config.yaml
model: "contrastive image-text model"
dataset: "photos with spoken descriptions (Open Images, Localized Narratives)"
train_examples: 101725
image_size: 64
crop_scale_min: 0.7
horizontal_flip: true
translate: 0.06
color_jitter: 0.1
tokenizer: "word"
vocab_size: 4585
loss: "sigmoid"
embed_dim: 256
encoder_arch: "resnet"
encoder_norm: "batchnorm"
encoder_activation: "relu"
encoder_depths: [3, 3, 3]
encoder_kernel_size: 3
encoder_stem: "single"
encoder_avg_pool_shortcut: true
encoder_widths: [96, 144, 208]
text_encoder_causal: true
text_encoder_width: 256
text_encoder_layers: 8
text_encoder_norm: "layernorm"
text_encoder_norm_position: "pre"
text_encoder_activation: "gelu"
text_encoder_mlp_ratio: 2
text_encoder_head_dim: 64
text_encoder_fused_qkv: true
text_encoder_bias: "none"
text_encoder_qk_norm: false
text_encoder_parallel_block: false
text_encoder_inner_norm: false
text_encoder_positions: "learned"
init: "orthogonal"
residual_init: "none"
optimizer: "muon"
muon_scale: "match_rms_adamw"
lr: 0.0037
momentum: 0.95
nesterov: true
orthogonalizer: "polar_express"
adamw_lr_other_params: 0.0022
grad_clip: 3.0
steps: 7300
batch_size: 256
epochs: 18.4
lr_schedule: "cosine"
final_lr_fraction: 0
warmup_steps: 1460
weight_decay: 0.1
adamw_weight_decay_other_params: 0
Rows from block 6 of the image encoder, named by matrix and row number. Rows with one number belong to one channel. Each number is 50 + 15 x the weight over its row's rms, rounded and kept within 0 to 99. All counts start at 0. After the name is the row's rms in percent of the matrix's.
# convs0: first 3x3 conv, stride 2 (encoder.blocks.6.convs.0.weight, 208x144x3x3), inputs 77-87, a 3x3 kernel for each
# convs1: second 3x3 conv (encoder.blocks.6.convs.1.weight, 208x208x3x3, transposed), outputs 77-87, a 3x3 kernel for each
convs0.73 103:62 48 34 51 46 58 67 43 44 54 26 63 27 25 49 48 40 49 23 50 49 37 57 61 51 55 62 41 41 45 54 42 61 43 44 41 81 83 76 75 82 64 32 50 38 29 40 59 42 37 57 45 71 71 44 49 71 58 52 67 90 86 64 40 50 44 50 58 82 62 70 81 47 47 52 29 43 54 66 58 44 41 56 42 45 42 19 35 54 22 25 70 72 36 56 52 33 43 39
convs0.74 102:77 53 31 48 54 44 58 44 30 39 26 31 38 43 73 47 57 54 19 47 32 50 57 40 50 70 32 74 71 31 77 54 32 53 26 25 59 46 30 49 60 41 26 55 53 38 34 65 35 44 79 39 52 35 52 53 45 59 64 31 57 49 28 56 64 49 72 65 66 53 46 59 70 28 41 53 50 64 41 28 34 38 46 56 29 32 80 58 59 62 57 62 34 70 28 44 47 04 42
convs0.75 102:34 66 44 26 50 38 40 52 58 77 73 53 64 57 36 42 65 32 27 46 41 51 45 36 47 53 54 14 33 53 33 38 87 44 63 76 46 68 52 34 70 63 65 67 65 36 36 45 41 38 50 46 41 29 52 56 49 63 85 70 51 70 51 50 41 47 43 56 75 17 38 34 35 45 40 43 48 66 67 55 44 60 57 37 52 36 41 51 50 46 47 37 26 75 42 65 69 55 67
convs0.76 103:43 64 61 43 51 51 29 21 47 46 31 31 54 55 42 40 46 59 45 47 51 20 46 51 43 51 70 37 29 21 53 47 30 56 67 60 42 43 59 46 53 57 22 44 42 56 75 73 64 58 65 68 62 74 46 36 21 37 30 27 60 56 41 63 41 57 36 51 59 57 44 82 35 51 69 49 47 50 58 82 74 46 41 38 19 20 22 46 35 44 69 48 62 41 11 27 53 37 40
convs0.77 100:62 48 38 73 55 50 40 53 47 62 76 54 44 68 48 60 86 78 35 57 57 19 49 45 52 61 88 55 53 40 53 62 61 40 61 46 38 33 47 43 38 49 34 21 57 57 47 36 53 38 25 35 39 31 38 24 33 45 27 47 47 51 45 75 69 98 51 60 61 52 65 48 32 56 24 35 77 39 51 61 67 50 47 65 60 61 62 65 66 47 65 52 54 57 34 47 76 28 47
convs0.78 103:71 69 57 32 65 52 36 55 63 49 55 46 50 48 38 50 24 48 63 58 48 54 62 49 68 69 60 62 76 64 48 41 26 51 45 48 39 51 40 42 43 41 60 48 36 40 40 40 44 65 48 58 53 53 51 48 44 45 30 59 35 32 38 66 44 36 42 37 54 57 58 52 47 81 62 37 71 45 37 48 53 74 58 38 71 27 34 37 45 68 56 52 67 38 17 51 40 33 55
convs0.79 101:44 65 46 26 43 66 37 46 38 55 45 59 54 56 51 88 76 57 43 53 74 32 50 68 11 35 57 47 62 49 22 27 44 23 48 49 50 31 54 43 31 38 36 19 34 55 42 60 08 39 53 08 48 46 46 46 20 44 70 55 43 60 53 49 69 51 40 69 62 30 33 57 37 23 34 48 35 40 55 43 35 66 69 64 56 73 46 56 49 32 78 55 46 66 59 42 57 51 62
convs0.80 101:41 54 45 62 34 35 59 56 27 52 52 60 61 59 60 55 37 63 39 61 72 62 49 64 45 35 35 53 43 51 57 52 64 53 43 56 75 49 71 65 45 53 72 43 32 31 41 37 33 47 16 34 47 28 49 69 45 34 49 43 55 57 58 45 51 34 36 68 61 44 60 44 40 46 39 55 42 54 51 56 37 63 55 43 30 72 67 29 49 74 49 61 69 58 67 66 64 63 83
convs0.81 101:63 42 42 58 46 35 46 67 48 56 60 57 60 48 66 54 44 64 55 37 52 39 45 41 42 40 39 71 92 82 69 77 65 50 55 59 43 37 64 35 28 59 20 15 43 53 58 58 41 60 83 33 40 62 32 34 62 32 30 32 41 33 44 47 69 47 34 52 29 41 59 42 46 39 36 45 34 39 26 33 50 60 45 43 57 60 35 48 40 35 52 72 30 45 31 20 49 55 38
convs0.82 100:50 52 64 12 20 36 42 31 67 62 85 84 68 46 55 59 70 35 60 45 27 54 52 36 66 71 82 50 59 58 49 56 63 47 50 60 35 19 47 44 37 47 34 31 58 67 56 39 50 54 46 45 43 55 50 54 36 51 54 50 69 63 69 57 38 41 45 37 29 50 49 70 77 55 52 64 77 71 66 78 63 54 71 54 69 57 79 57 33 64 36 58 64 42 68 43 54 37 28
convs0.83 093:38 28 49 49 44 53 56 56 51 48 38 57 63 56 38 46 50 24 77 46 57 48 25 43 59 19 38 61 69 48 48 57 43 50 50 65 55 60 45 49 25 34 52 60 48 28 32 42 47 30 25 65 51 46 62 49 23 51 52 40 74 45 60 42 56 47 47 51 52 56 64 34 46 31 21 45 27 40 40 30 49 65 89 67 53 73 38 65 53 36 54 32 33 70 34 61 60 40 59
convs0.84 099:60 62 58 58 68 74 67 81 98 34 28 39 41 16 38 49 36 30 77 53 62 65 47 43 56 39 43 56 57 49 45 38 34 23 14 39 58 49 40 50 44 34 47 56 25 62 58 80 46 54 59 49 75 74 60 55 71 63 50 68 40 46 66 35 48 44 59 60 74 64 82 54 17 39 22 28 35 38 49 71 60 46 36 45 51 48 37 45 18 60 39 27 30 62 50 40 52 24 25
convs0.85 096:60 61 68 28 64 45 25 49 35 72 76 64 58 59 62 53 71 29 51 83 65 40 57 72 38 65 62 70 50 60 37 28 52 24 38 41 31 39 20 45 51 31 50 46 45 49 62 39 49 59 30 47 56 41 50 57 40 69 46 42 69 46 41 37 45 32 51 45 27 42 48 43 57 47 50 69 32 47 51 49 43 67 67 81 74 74 58 46 60 34 60 60 46 56 40 60 49 46 34
convs0.86 100:32 29 38 33 32 63 36 40 55 18 34 53 28 41 38 29 38 46 52 54 35 50 66 58 33 36 43 62 50 60 48 52 39 61 65 50 28 21 32 52 17 49 20 32 35 31 49 47 36 37 49 36 39 61 52 40 55 59 66 85 59 65 88 35 39 75 36 37 70 44 23 46 66 55 46 54 64 55 39 39 38 43 54 61 42 25 53 62 54 59 36 47 49 58 47 55 50 66 56
convs0.87 100:41 46 54 46 53 51 47 24 56 68 50 38 38 31 38 18 32 46 54 46 58 67 45 39 69 48 34 13 28 24 45 38 50 75 74 66 44 50 49 36 31 44 34 20 43 46 65 32 45 59 45 68 81 47 91 87 76 61 70 66 36 44 50 56 59 73 66 70 79 62 64 53 55 43 50 33 46 44 46 34 70 42 48 62 35 41 61 41 49 40 50 57 40 48 28 18 62 31 43
convs0.88 098:11 22 14 33 25 22 29 29 27 57 48 76 56 35 62 55 42 60 41 37 48 40 31 42 17 23 25 68 78 82 49 55 93 53 68 81 56 44 42 58 51 44 42 55 58 80 66 72 75 60 68 52 59 59 39 46 45 44 47 53 45 31 39 71 79 62 51 83 69 63 72 76 48 48 45 34 47 74 44 62 62 46 38 30 58 38 37 38 32 44 71 61 62 55 65 53 45 72 48
convs0.89 099:49 26 53 69 34 44 71 49 44 62 68 82 64 30 39 39 39 42 67 49 59 49 37 36 40 48 76 53 42 50 56 55 56 37 38 48 43 36 67 65 37 47 53 42 43 54 50 41 64 53 56 61 29 43 41 58 51 46 66 48 61 54 52 45 70 66 51 55 58 55 70 52 50 56 65 52 52 61 42 39 43 43 34 36 29 46 35 22 60 47 47 78 70 23 46 62 33 65 49
convs0.90 102:36 36 54 49 33 40 54 11 22 73 72 70 54 51 62 64 55 57 70 62 45 65 41 35 53 45 33 58 68 55 66 62 42 60 28 37 75 73 62 66 42 49 41 23 28 57 64 67 67 79 56 61 68 71 43 53 69 41 33 35 70 52 55 39 47 18 51 26 27 39 44 46 43 42 57 55 67 66 80 77 74 25 56 43 51 43 69 47 67 51 85 67 66 72 45 64 43 41 44
convs0.91 102:42 72 60 51 71 57 55 59 44 66 48 51 58 41 44 54 44 59 20 30 37 20 31 48 21 39 41 40 35 43 45 47 51 44 43 46 39 45 28 51 33 34 48 49 40 39 70 54 36 41 38 39 42 30 51 37 67 69 56 76 61 73 64 44 42 62 48 24 34 56 41 51 70 54 42 44 52 39 47 49 25 60 68 81 59 57 66 51 48 42 53 56 57 67 49 51 45 72 42
convs0.92 102:27 38 48 37 39 51 64 48 59 51 74 71 49 84 57 53 56 26 23 29 47 26 37 62 20 26 44 51 53 40 72 62 50 75 50 32 22 38 34 24 23 36 20 30 42 37 39 57 41 39 58 70 50 76 40 34 28 37 43 24 51 57 43 31 25 68 63 52 58 65 70 77 44 95 48 51 87 48 55 65 38 72 46 36 52 27 28 58 72 66 23 39 30 26 31 35 29 39 41
convs0.93 100:44 34 48 52 51 22 53 69 27 45 63 56 32 42 53 41 33 48 51 46 79 55 30 42 62 37 22 51 50 30 46 71 57 70 77 69 31 16 38 62 39 55 72 56 45 56 72 44 44 59 56 23 30 53 55 33 36 47 35 42 44 48 44 42 42 81 72 44 44 67 47 43 54 83 58 54 56 57 39 46 62 57 49 61 40 65 52 33 22 39 57 45 48 69 49 61 35 68 43
convs0.94 099:57 56 49 65 51 58 92 64 68 43 43 20 47 79 39 59 47 44 45 47 61 60 58 85 67 69 76 39 54 35 14 33 37 06 27 30 37 48 44 51 54 50 73 54 60 67 49 66 54 56 66 52 50 39 42 33 63 49 45 48 43 48 65 32 37 18 42 68 49 43 65 51 36 45 61 45 56 53 48 59 46 63 33 51 60 50 56 55 70 45 75 58 33 64 45 39 37 52 50
convs0.95 100:43 43 48 48 63 68 51 49 63 77 36 52 56 44 44 56 57 27 64 68 88 35 40 54 38 33 33 07 33 22 70 65 71 60 52 66 47 46 50 50 40 35 45 39 28 48 57 67 43 38 50 68 52 63 43 47 27 55 61 48 66 70 87 40 46 51 45 52 37 37 41 40 34 29 43 57 54 39 49 36 41 53 30 41 55 37 57 44 52 59 44 48 47 62 47 67 58 42 55
convs0.96 101:44 70 64 58 42 55 69 60 58 16 18 74 45 49 73 78 59 55 47 45 46 35 52 34 48 45 18 51 61 53 48 44 61 63 57 63 30 49 63 46 53 43 52 47 24 36 53 59 39 63 65 57 50 61 62 51 54 53 25 42 26 16 31 50 43 49 45 36 42 93 67 70 35 31 49 35 35 61 61 69 60 34 38 44 44 73 54 69 35 37 60 38 55 60 84 23 54 50 55
convs0.97 100:63 52 41 45 64 42 59 52 30 40 52 71 54 68 60 27 31 18 66 53 51 59 63 58 45 40 50 55 41 45 50 49 54 61 50 37 40 29 25 35 48 30 30 41 35 58 23 32 46 28 35 68 40 66 48 49 37 55 30 46 64 49 71 24 26 47 33 25 33 37 31 50 67 55 62 51 39 35 48 41 42 65 44 65 63 39 59 66 64 68 56 53 70 38 53 60 62 53 72
convs0.98 101:48 45 51 49 54 50 54 58 61 65 90 92 55 39 37 56 24 33 11 44 39 49 69 83 49 62 59 56 52 52 33 36 37 50 41 46 34 29 25 18 31 24 40 43 45 37 37 61 26 44 78 42 54 64 59 43 44 56 57 60 62 34 29 51 32 63 65 54 57 66 52 72 55 55 57 64 57 52 45 27 35 34 50 46 76 55 59 48 49 61 49 51 31 45 49 41 58 71 64
convs0.99 100:50 64 42 45 66 45 46 57 43 71 27 48 50 80 43 61 50 39 45 51 56 62 51 33 64 38 21 43 34 27 39 39 39 47 29 44 59 53 45 47 48 50 43 38 49 67 60 68 67 58 45 62 44 59 47 31 51 40 43 55 26 34 99 96 70 60 99 64 41 73 41 27 45 72 74 47 78 65 62 77 55 50 39 29 47 69 37 63 49 46 56 39 44 32 56 60 38 36 32
convs0.100 098:49 50 24 41 45 59 49 60 56 31 37 22 38 35 38 45 51 52 41 50 42 36 34 30 59 33 47 66 70 69 75 57 52 79 55 59 22 37 52 33 51 56 41 38 44 57 38 47 54 48 49 70 38 48 52 52 51 63 47 55 71 70 57 29 28 37 48 35 44 45 32 28 45 47 52 44 30 45 45 51 49 39 42 51 12 34 26 27 18 40 23 43 28 67 64 40 74 62 33
convs0.101 096:27 44 57 53 31 62 45 42 52 57 81 49 73 66 54 79 67 34 26 37 68 39 73 53 40 64 65 76 85 59 55 70 56 42 53 34 56 49 49 71 68 46 62 57 47 30 40 49 39 61 57 42 51 56 53 41 38 64 34 40 73 45 49 61 51 42 49 77 74 71 75 58 32 41 52 61 40 46 33 36 26 53 58 64 59 58 42 51 57 51 32 29 49 44 52 83 62 34 50
convs0.102 097:46 43 68 53 46 64 58 54 51 39 59 55 49 66 62 47 60 72 44 60 47 34 35 38 63 71 60 66 41 31 59 52 48 55 63 65 56 38 62 52 38 42 52 39 37 54 50 32 49 45 46 69 81 81 43 28 46 48 38 47 60 52 59 17 48 65 47 26 74 58 54 55 38 48 46 44 41 36 51 39 53 56 45 50 52 48 45 53 62 64 43 35 29 17 34 32 31 39 34
convs0.103 100:32 48 41 81 50 33 37 34 37 38 47 48 58 37 43 39 49 64 27 48 31 13 21 12 35 41 38 39 55 72 49 77 57 62 84 64 65 53 59 48 46 27 54 35 43 23 45 70 35 32 57 23 42 59 82 89 68 60 79 89 38 47 63 45 67 91 33 54 59 44 45 49 39 47 54 35 30 23 26 41 40 47 38 41 56 38 42 24 30 28 41 75 50 66 92 58 54 68 52
convs0.104 099:63 66 52 50 48 50 31 53 55 51 63 45 58 44 61 68 63 61 34 36 41 42 43 41 42 39 50 32 46 42 36 26 52 50 45 48 45 30 43 25 27 26 36 32 35 51 36 39 42 36 42 62 52 39 30 53 42 33 57 35 31 48 40 34 34 19 41 40 51 99 68 78 48 36 38 46 52 70 64 52 54 36 48 41 69 65 52 52 44 45 38 56 87 59 79 71 57 51 38
convs0.105 094:68 64 63 70 61 78 75 76 82 42 57 41 48 34 70 21 36 48 49 64 55 26 50 48 39 57 67 52 50 42 68 53 66 84 78 99 29 31 34 43 30 20 25 24 15 28 49 55 46 53 42 49 54 36 56 60 47 40 47 47 52 58 53 27 51 54 15 48 23 46 40 40 56 45 38 29 52 51 60 43 39 17 23 16 20 37 25 54 63 57 33 39 71 51 46 45 27 37 51
convs1.73 100:45 43 65 31 53 49 83 54 82 38 38 42 56 45 30 50 54 52 38 56 71 52 56 56 48 40 48 50 52 46 34 65 42 41 42 45 49 47 50 54 65 52 58 61 54 50 45 39 52 52 17 61 48 36 59 40 47 44 37 32 54 30 56 59 55 60 54 51 62 53 41 56 32 51 50 36 43 68 29 50 75 33 32 17 39 22 21 51 14 26 30 36 70 41 49 59 36 35 36
convs1.74 100:42 52 30 20 44 56 52 45 75 51 39 38 56 42 57 51 70 70 83 74 70 70 85 55 57 55 45 67 27 47 67 62 44 52 44 44 31 53 45 43 66 42 41 84 61 40 75 49 45 63 62 34 42 45 61 36 41 69 50 41 59 56 41 53 62 53 78 51 67 65 63 59 58 51 63 31 56 75 35 57 86 41 40 32 53 52 34 42 74 52 56 57 72 56 34 57 42 14 51
convs1.75 101:31 59 59 28 58 55 57 33 50 12 34 42 11 58 39 28 50 38 50 37 27 68 48 32 61 61 44 60 34 59 45 64 50 49 80 37 38 47 29 58 62 32 43 51 31 45 45 43 57 53 50 42 40 48 43 49 51 37 52 67 48 48 54 48 64 68 41 32 42 34 05 50 29 41 58 63 66 55 60 62 52 40 55 54 45 59 61 46 31 30 44 62 75 42 62 78 33 51 65
convs1.76 093:28 49 45 52 45 51 67 71 85 38 44 36 53 64 45 60 92 82 64 46 56 77 50 52 64 48 60 41 43 49 48 21 47 30 38 48 70 59 69 53 58 54 42 65 56 70 71 59 28 51 34 50 63 45 69 36 54 75 76 66 50 68 76 53 54 21 66 70 77 13 48 72 41 52 50 02 46 69 06 49 74 42 41 24 41 36 28 37 55 64 38 54 65 49 66 60 57 58 54
convs1.77 102:45 25 40 50 43 45 08 57 51 64 38 50 51 30 45 55 41 61 36 44 48 21 55 32 44 53 56 49 63 76 77 62 41 41 34 33 71 59 67 45 42 43 63 36 48 31 35 47 44 44 43 66 73 94 72 54 72 44 39 45 60 65 42 28 44 29 35 50 57 63 34 54 90 97 99 55 69 57 51 33 34 36 44 51 37 27 48 25 26 41 58 39 28 37 31 14 44 42 56
convs1.78 098:64 66 47 32 60 31 52 60 58 52 58 60 60 55 68 43 49 53 58 67 54 38 36 49 16 36 22 56 51 73 60 63 62 40 52 53 46 28 51 41 07 27 76 47 40 47 38 52 48 43 51 66 48 62 26 42 61 49 49 50 36 36 30 54 39 40 31 34 48 60 54 51 57 61 57 45 59 44 82 74 37 33 26 18 64 53 57 59 74 68 80 63 49 47 42 20 69 56 21
convs1.79 101:49 45 52 56 38 54 32 29 54 51 59 58 46 70 59 32 78 79 69 43 20 55 35 53 70 62 67 47 65 47 47 42 64 38 39 48 15 07 53 26 36 59 34 58 76 66 64 74 42 55 72 28 52 64 51 53 47 57 52 59 44 30 45 38 52 67 44 46 41 33 15 38 51 52 65 51 62 48 67 69 45 46 43 28 57 61 53 17 24 38 81 75 47 65 49 39 46 36 42
convs1.80 103:32 59 46 39 55 46 59 44 60 31 80 53 59 74 29 69 63 50 26 13 26 65 44 29 65 69 74 30 22 60 91 21 42 78 43 44 56 51 33 39 47 41 54 51 59 44 48 26 35 26 49 57 41 60 53 38 35 70 47 24 57 70 36 56 34 47 49 32 26 29 20 25 60 68 62 57 72 49 59 73 57 32 28 32 36 43 31 43 43 40 57 60 75 45 65 44 42 54 23
convs1.81 084:41 33 53 45 35 70 49 39 68 60 61 63 81 53 72 54 47 71 44 46 40 63 36 47 61 35 54 53 45 57 22 37 35 61 60 68 32 45 42 46 47 67 40 39 49 46 36 30 39 35 30 27 19 35 47 59 43 43 48 46 42 50 43 72 58 36 80 99 77 40 49 63 23 26 41 24 51 59 24 61 79 54 68 49 30 56 48 44 70 41 18 43 37 39 42 44 59 49 44
convs1.82 103:71 50 74 73 52 67 57 58 62 46 54 60 39 60 59 49 42 38 23 30 43 28 66 87 31 61 68 44 76 75 67 84 42 66 56 29 58 53 55 22 32 35 36 03 20 37 42 64 64 83 56 45 68 46 59 78 58 38 51 21 34 53 55 26 39 41 38 34 44 50 31 31 73 65 46 45 42 37 36 28 28 49 41 44 58 49 47 46 58 35 29 44 83 52 63 66 56 50 49
convs1.83 100:27 28 49 47 53 45 44 47 50 61 84 55 46 45 47 49 52 43 44 47 91 38 77 80 25 44 50 59 50 47 57 81 60 43 58 42 49 55 59 48 51 54 50 46 30 17 45 40 61 68 66 59 59 81 61 54 60 42 73 66 29 39 47 68 62 63 48 40 75 45 27 54 61 52 52 52 37 30 50 35 48 64 38 65 43 41 47 33 19 39 58 68 38 58 43 44 21 47 45
convs1.84 097:42 47 34 23 47 40 38 50 60 71 88 48 69 94 40 61 88 76 50 38 43 40 29 45 56 68 63 40 38 45 34 38 73 23 46 64 62 64 46 50 56 55 51 43 70 29 33 59 21 24 53 57 42 64 63 49 35 55 28 50 48 20 53 41 33 59 36 09 39 61 37 48 32 42 39 44 42 45 40 64 47 51 39 37 22 24 69 22 23 42 46 67 59 38 37 48 22 34 26
convs1.85 099:60 53 55 69 47 44 57 47 34 30 24 32 31 21 36 67 48 51 57 61 60 54 54 62 47 69 25 21 31 52 43 44 57 43 28 46 54 57 60 58 33 37 41 36 67 34 48 61 22 30 49 49 33 50 39 61 63 16 40 57 42 66 71 57 62 44 27 21 26 64 56 48 54 71 72 56 64 59 66 61 65 43 38 44 59 36 17 62 50 56 40 45 28 40 46 49 48 49 50
convs1.86 099:59 48 55 53 32 57 78 63 60 38 45 61 44 39 94 46 36 70 80 78 61 73 43 36 66 59 55 43 45 46 35 63 47 72 74 52 45 72 24 37 60 30 31 35 30 21 32 31 64 41 49 44 33 28 31 44 58 27 53 52 35 72 44 30 30 53 42 44 64 22 39 47 81 46 22 91 62 40 48 38 23 41 48 80 57 41 43 50 42 35 12 44 69 30 61 81 52 68 78
convs1.87 108:30 32 22 54 28 38 76 51 56 36 13 31 38 29 52 70 46 58 41 42 44 71 70 71 46 47 59 62 36 61 26 58 75 43 49 70 25 41 29 39 41 31 66 44 34 27 17 19 34 38 51 64 60 84 62 56 75 67 44 50 41 27 29 63 44 39 59 56 45 61 54 52 55 38 33 46 27 17 65 57 39 11 11 29 33 40 44 52 39 45 63 50 43 45 33 37 51 54 50
convs1.88 101:73 53 72 45 38 49 52 37 45 63 76 54 41 50 45 52 46 52 62 62 72 77 63 52 61 47 36 45 59 84 50 50 60 55 57 48 48 55 49 43 51 63 57 29 46 39 47 36 29 40 46 41 33 37 44 46 53 50 36 50 69 53 46 59 42 59 49 43 47 20 14 26 39 51 58 53 62 60 32 43 53 67 67 52 75 68 64 61 58 65 57 59 66 46 36 45 41 23 39
convs1.89 097:59 61 52 70 78 52 46 51 41 50 19 32 40 53 42 38 37 52 55 47 56 37 44 43 63 42 53 66 74 68 24 69 65 49 52 66 78 66 50 47 56 36 36 52 35 60 61 55 33 37 32 33 24 49 61 66 70 16 26 30 70 77 46 25 46 36 40 26 34 61 31 47 70 87 92 32 44 43 45 23 68 39 62 44 57 81 53 41 32 40 23 61 85 45 56 73 49 55 73
convs1.90 110:64 63 32 76 60 49 74 71 44 29 50 60 33 41 41 38 31 46 67 81 58 55 65 26 51 14 29 58 70 54 51 73 35 57 54 31 30 62 37 48 34 14 62 31 11 59 44 29 64 52 57 56 36 67 48 30 51 51 59 75 40 65 46 49 71 63 60 85 65 41 34 44 37 34 63 46 48 41 47 46 04 56 38 38 53 57 40 60 40 45 28 27 62 20 34 57 58 54 66
convs1.91 098:42 55 66 33 46 52 24 46 62 47 61 60 41 43 74 62 54 60 43 54 51 69 49 40 81 78 36 57 30 35 56 55 45 47 75 51 22 38 34 45 51 54 47 72 59 53 50 42 53 51 38 50 60 68 56 71 47 54 75 39 52 51 31 56 51 76 68 54 53 66 73 64 59 40 39 68 60 35 78 54 21 70 48 57 37 22 27 19 24 35 40 46 29 44 40 24 34 38 55
convs1.92 098:42 37 35 58 67 67 79 53 45 42 39 41 50 46 51 52 46 50 67 67 54 60 42 30 37 34 19 61 54 55 51 34 23 67 41 34 66 30 42 48 51 59 42 27 21 32 51 63 60 62 80 43 46 38 54 76 83 50 74 61 21 24 27 06 50 51 26 91 75 28 39 38 25 42 58 33 42 61 36 53 60 46 45 31 64 39 44 35 60 46 59 35 35 67 57 74 59 61 63
convs1.93 104:35 17 43 43 47 45 48 36 43 57 51 67 33 38 55 30 30 42 45 62 61 31 59 71 54 42 67 53 65 62 26 79 61 30 54 55 67 57 50 61 38 40 69 20 33 32 47 49 33 42 28 34 37 14 76 70 71 54 62 47 82 81 65 48 39 66 19 38 41 35 37 47 52 57 32 61 58 27 49 60 42 39 32 53 53 55 58 70 55 48 50 45 56 50 47 70 49 63 64
convs1.94 098:45 28 31 39 44 29 65 56 53 72 77 49 89 90 55 76 72 57 74 58 50 52 52 58 56 70 65 59 38 36 61 34 49 66 42 36 51 28 35 60 35 33 51 43 52 49 53 51 36 40 50 41 50 66 44 11 57 30 24 56 64 59 56 62 55 67 62 39 25 31 22 32 59 41 59 58 43 45 63 52 61 22 50 41 38 52 39 35 39 42 40 46 57 29 22 53 29 54 63
convs1.95 092:11 44 56 45 48 59 38 40 76 39 39 47 48 53 56 36 41 37 47 25 56 53 41 32 43 38 30 41 43 64 44 50 43 55 58 66 39 67 58 40 47 41 44 43 34 54 50 49 33 57 50 74 82 77 55 58 44 69 58 55 43 38 38 67 42 34 41 69 50 42 42 61 51 93 87 46 67 51 44 63 57 39 18 53 48 52 53 41 51 44 44 31 56 28 45 64 45 39 64
convs1.96 097:60 57 52 34 46 43 64 55 39 19 22 29 43 48 41 50 40 41 53 54 61 47 50 51 45 37 37 50 70 47 47 33 33 49 65 51 69 60 58 41 34 63 48 49 69 87 76 72 74 80 73 38 57 43 53 52 50 40 45 31 42 14 04 61 45 61 52 53 51 47 28 35 72 60 54 29 26 30 31 63 46 40 51 52 70 47 66 50 53 58 42 48 48 64 51 36 55 57 38
convs1.97 100:36 83 67 42 45 46 35 45 70 30 42 54 47 62 69 53 47 58 49 21 57 52 73 63 34 68 71 50 53 50 83 94 23 91 41 05 68 39 53 59 34 58 48 15 38 54 61 52 53 36 42 67 48 33 72 68 15 56 66 16 53 39 20 43 43 29 26 50 24 41 59 47 56 55 51 66 52 40 51 52 61 64 35 38 54 60 34 50 64 32 72 80 42 55 64 12 47 40 35
convs1.98 096:46 51 61 42 58 77 43 36 33 36 35 57 42 43 53 66 46 58 72 42 58 39 40 54 57 63 59 29 19 48 34 33 15 43 53 27 44 62 70 47 62 51 52 62 53 43 47 58 46 71 79 49 75 54 62 54 63 53 37 55 45 55 35 53 43 61 50 32 35 46 38 44 30 47 37 28 22 37 20 28 26 34 34 53 55 44 44 65 54 49 63 47 41 72 39 49 55 51 54
convs1.99 090:38 11 27 43 24 24 57 31 38 39 66 50 34 60 40 36 85 59 50 38 31 63 35 34 42 47 30 41 43 61 45 38 72 44 59 61 49 39 36 39 63 54 43 72 47 53 48 41 71 39 19 41 31 14 42 56 37 53 56 60 58 41 52 68 62 65 59 48 50 50 34 32 63 47 48 58 48 24 40 41 37 47 38 52 60 37 47 63 49 48 55 22 25 50 35 07 18 41 19
convs1.100 100:79 65 72 74 39 58 61 15 37 49 56 54 31 27 41 20 29 36 59 52 34 62 42 22 77 60 47 45 51 74 51 33 56 59 36 67 42 72 46 60 75 48 40 47 43 84 78 65 64 54 71 55 56 39 53 71 67 69 36 45 49 23 42 48 61 60 46 55 64 28 34 50 81 56 43 66 50 35 63 37 42 53 54 41 49 49 32 53 66 52 65 54 43 66 31 39 46 29 42
convs1.101 094:43 63 72 26 42 38 51 55 52 87 54 49 69 63 53 61 49 63 20 31 57 42 26 68 43 42 77 54 59 50 33 54 62 55 23 46 62 35 42 59 32 29 87 46 40 43 69 62 51 57 59 50 34 26 68 46 53 55 47 47 48 66 67 81 81 98 45 57 56 53 47 49 57 59 52 37 37 41 52 47 59 40 46 22 54 45 04 57 46 24 52 29 54 79 43 61 33 51 45
convs1.102 106:50 62 84 48 36 58 37 30 37 46 59 58 45 36 34 55 45 62 36 44 50 24 50 77 29 43 75 58 43 56 43 39 41 51 29 39 59 52 44 37 26 26 46 32 66 29 37 61 48 44 52 66 50 50 55 41 51 48 49 30 69 91 66 62 25 48 34 03 47 63 40 45 65 57 60 46 51 52 71 48 61 58 58 48 39 39 44 25 00 03 45 48 45 36 49 36 35 59 45
convs1.103 091:31 13 27 54 63 43 77 56 59 59 56 53 56 65 47 57 46 58 40 35 49 41 48 58 36 49 68 39 43 66 51 44 69 53 44 74 64 45 34 34 21 11 35 28 21 25 39 38 47 43 54 89 59 54 32 31 56 40 60 40 64 55 37 70 54 52 55 60 54 69 69 64 18 25 33 51 83 85 54 63 57 76 56 62 83 93 81 57 59 63 44 53 40 46 37 28 34 30 23
convs1.104 093:36 30 52 56 51 47 65 62 62 33 75 56 41 41 40 62 45 60 37 46 65 52 85 77 58 41 24 62 42 49 32 53 73 54 50 57 24 62 43 42 79 55 24 38 41 57 44 52 36 45 43 67 56 57 51 51 44 52 43 38 43 56 58 60 39 39 44 60 54 51 64 52 66 42 49 31 49 40 43 44 24 61 43 74 92 53 62 76 74 52 84 67 38 74 64 66 67 74 60
convs1.105 092:59 54 46 49 32 38 50 53 80 55 55 58 50 51 65 34 45 58 41 33 25 55 27 30 59 47 59 58 56 60 48 32 46 23 43 52 59 56 55 53 50 58 43 57 52 80 57 43 56 44 45 73 74 65 62 69 48 58 57 65 60 32 28 47 23 43 76 56 55 57 60 54 43 45 29 33 38 19 46 62 66 70 60 46 46 31 30 22 26 23 43 54 64 64 50 55 46 39 60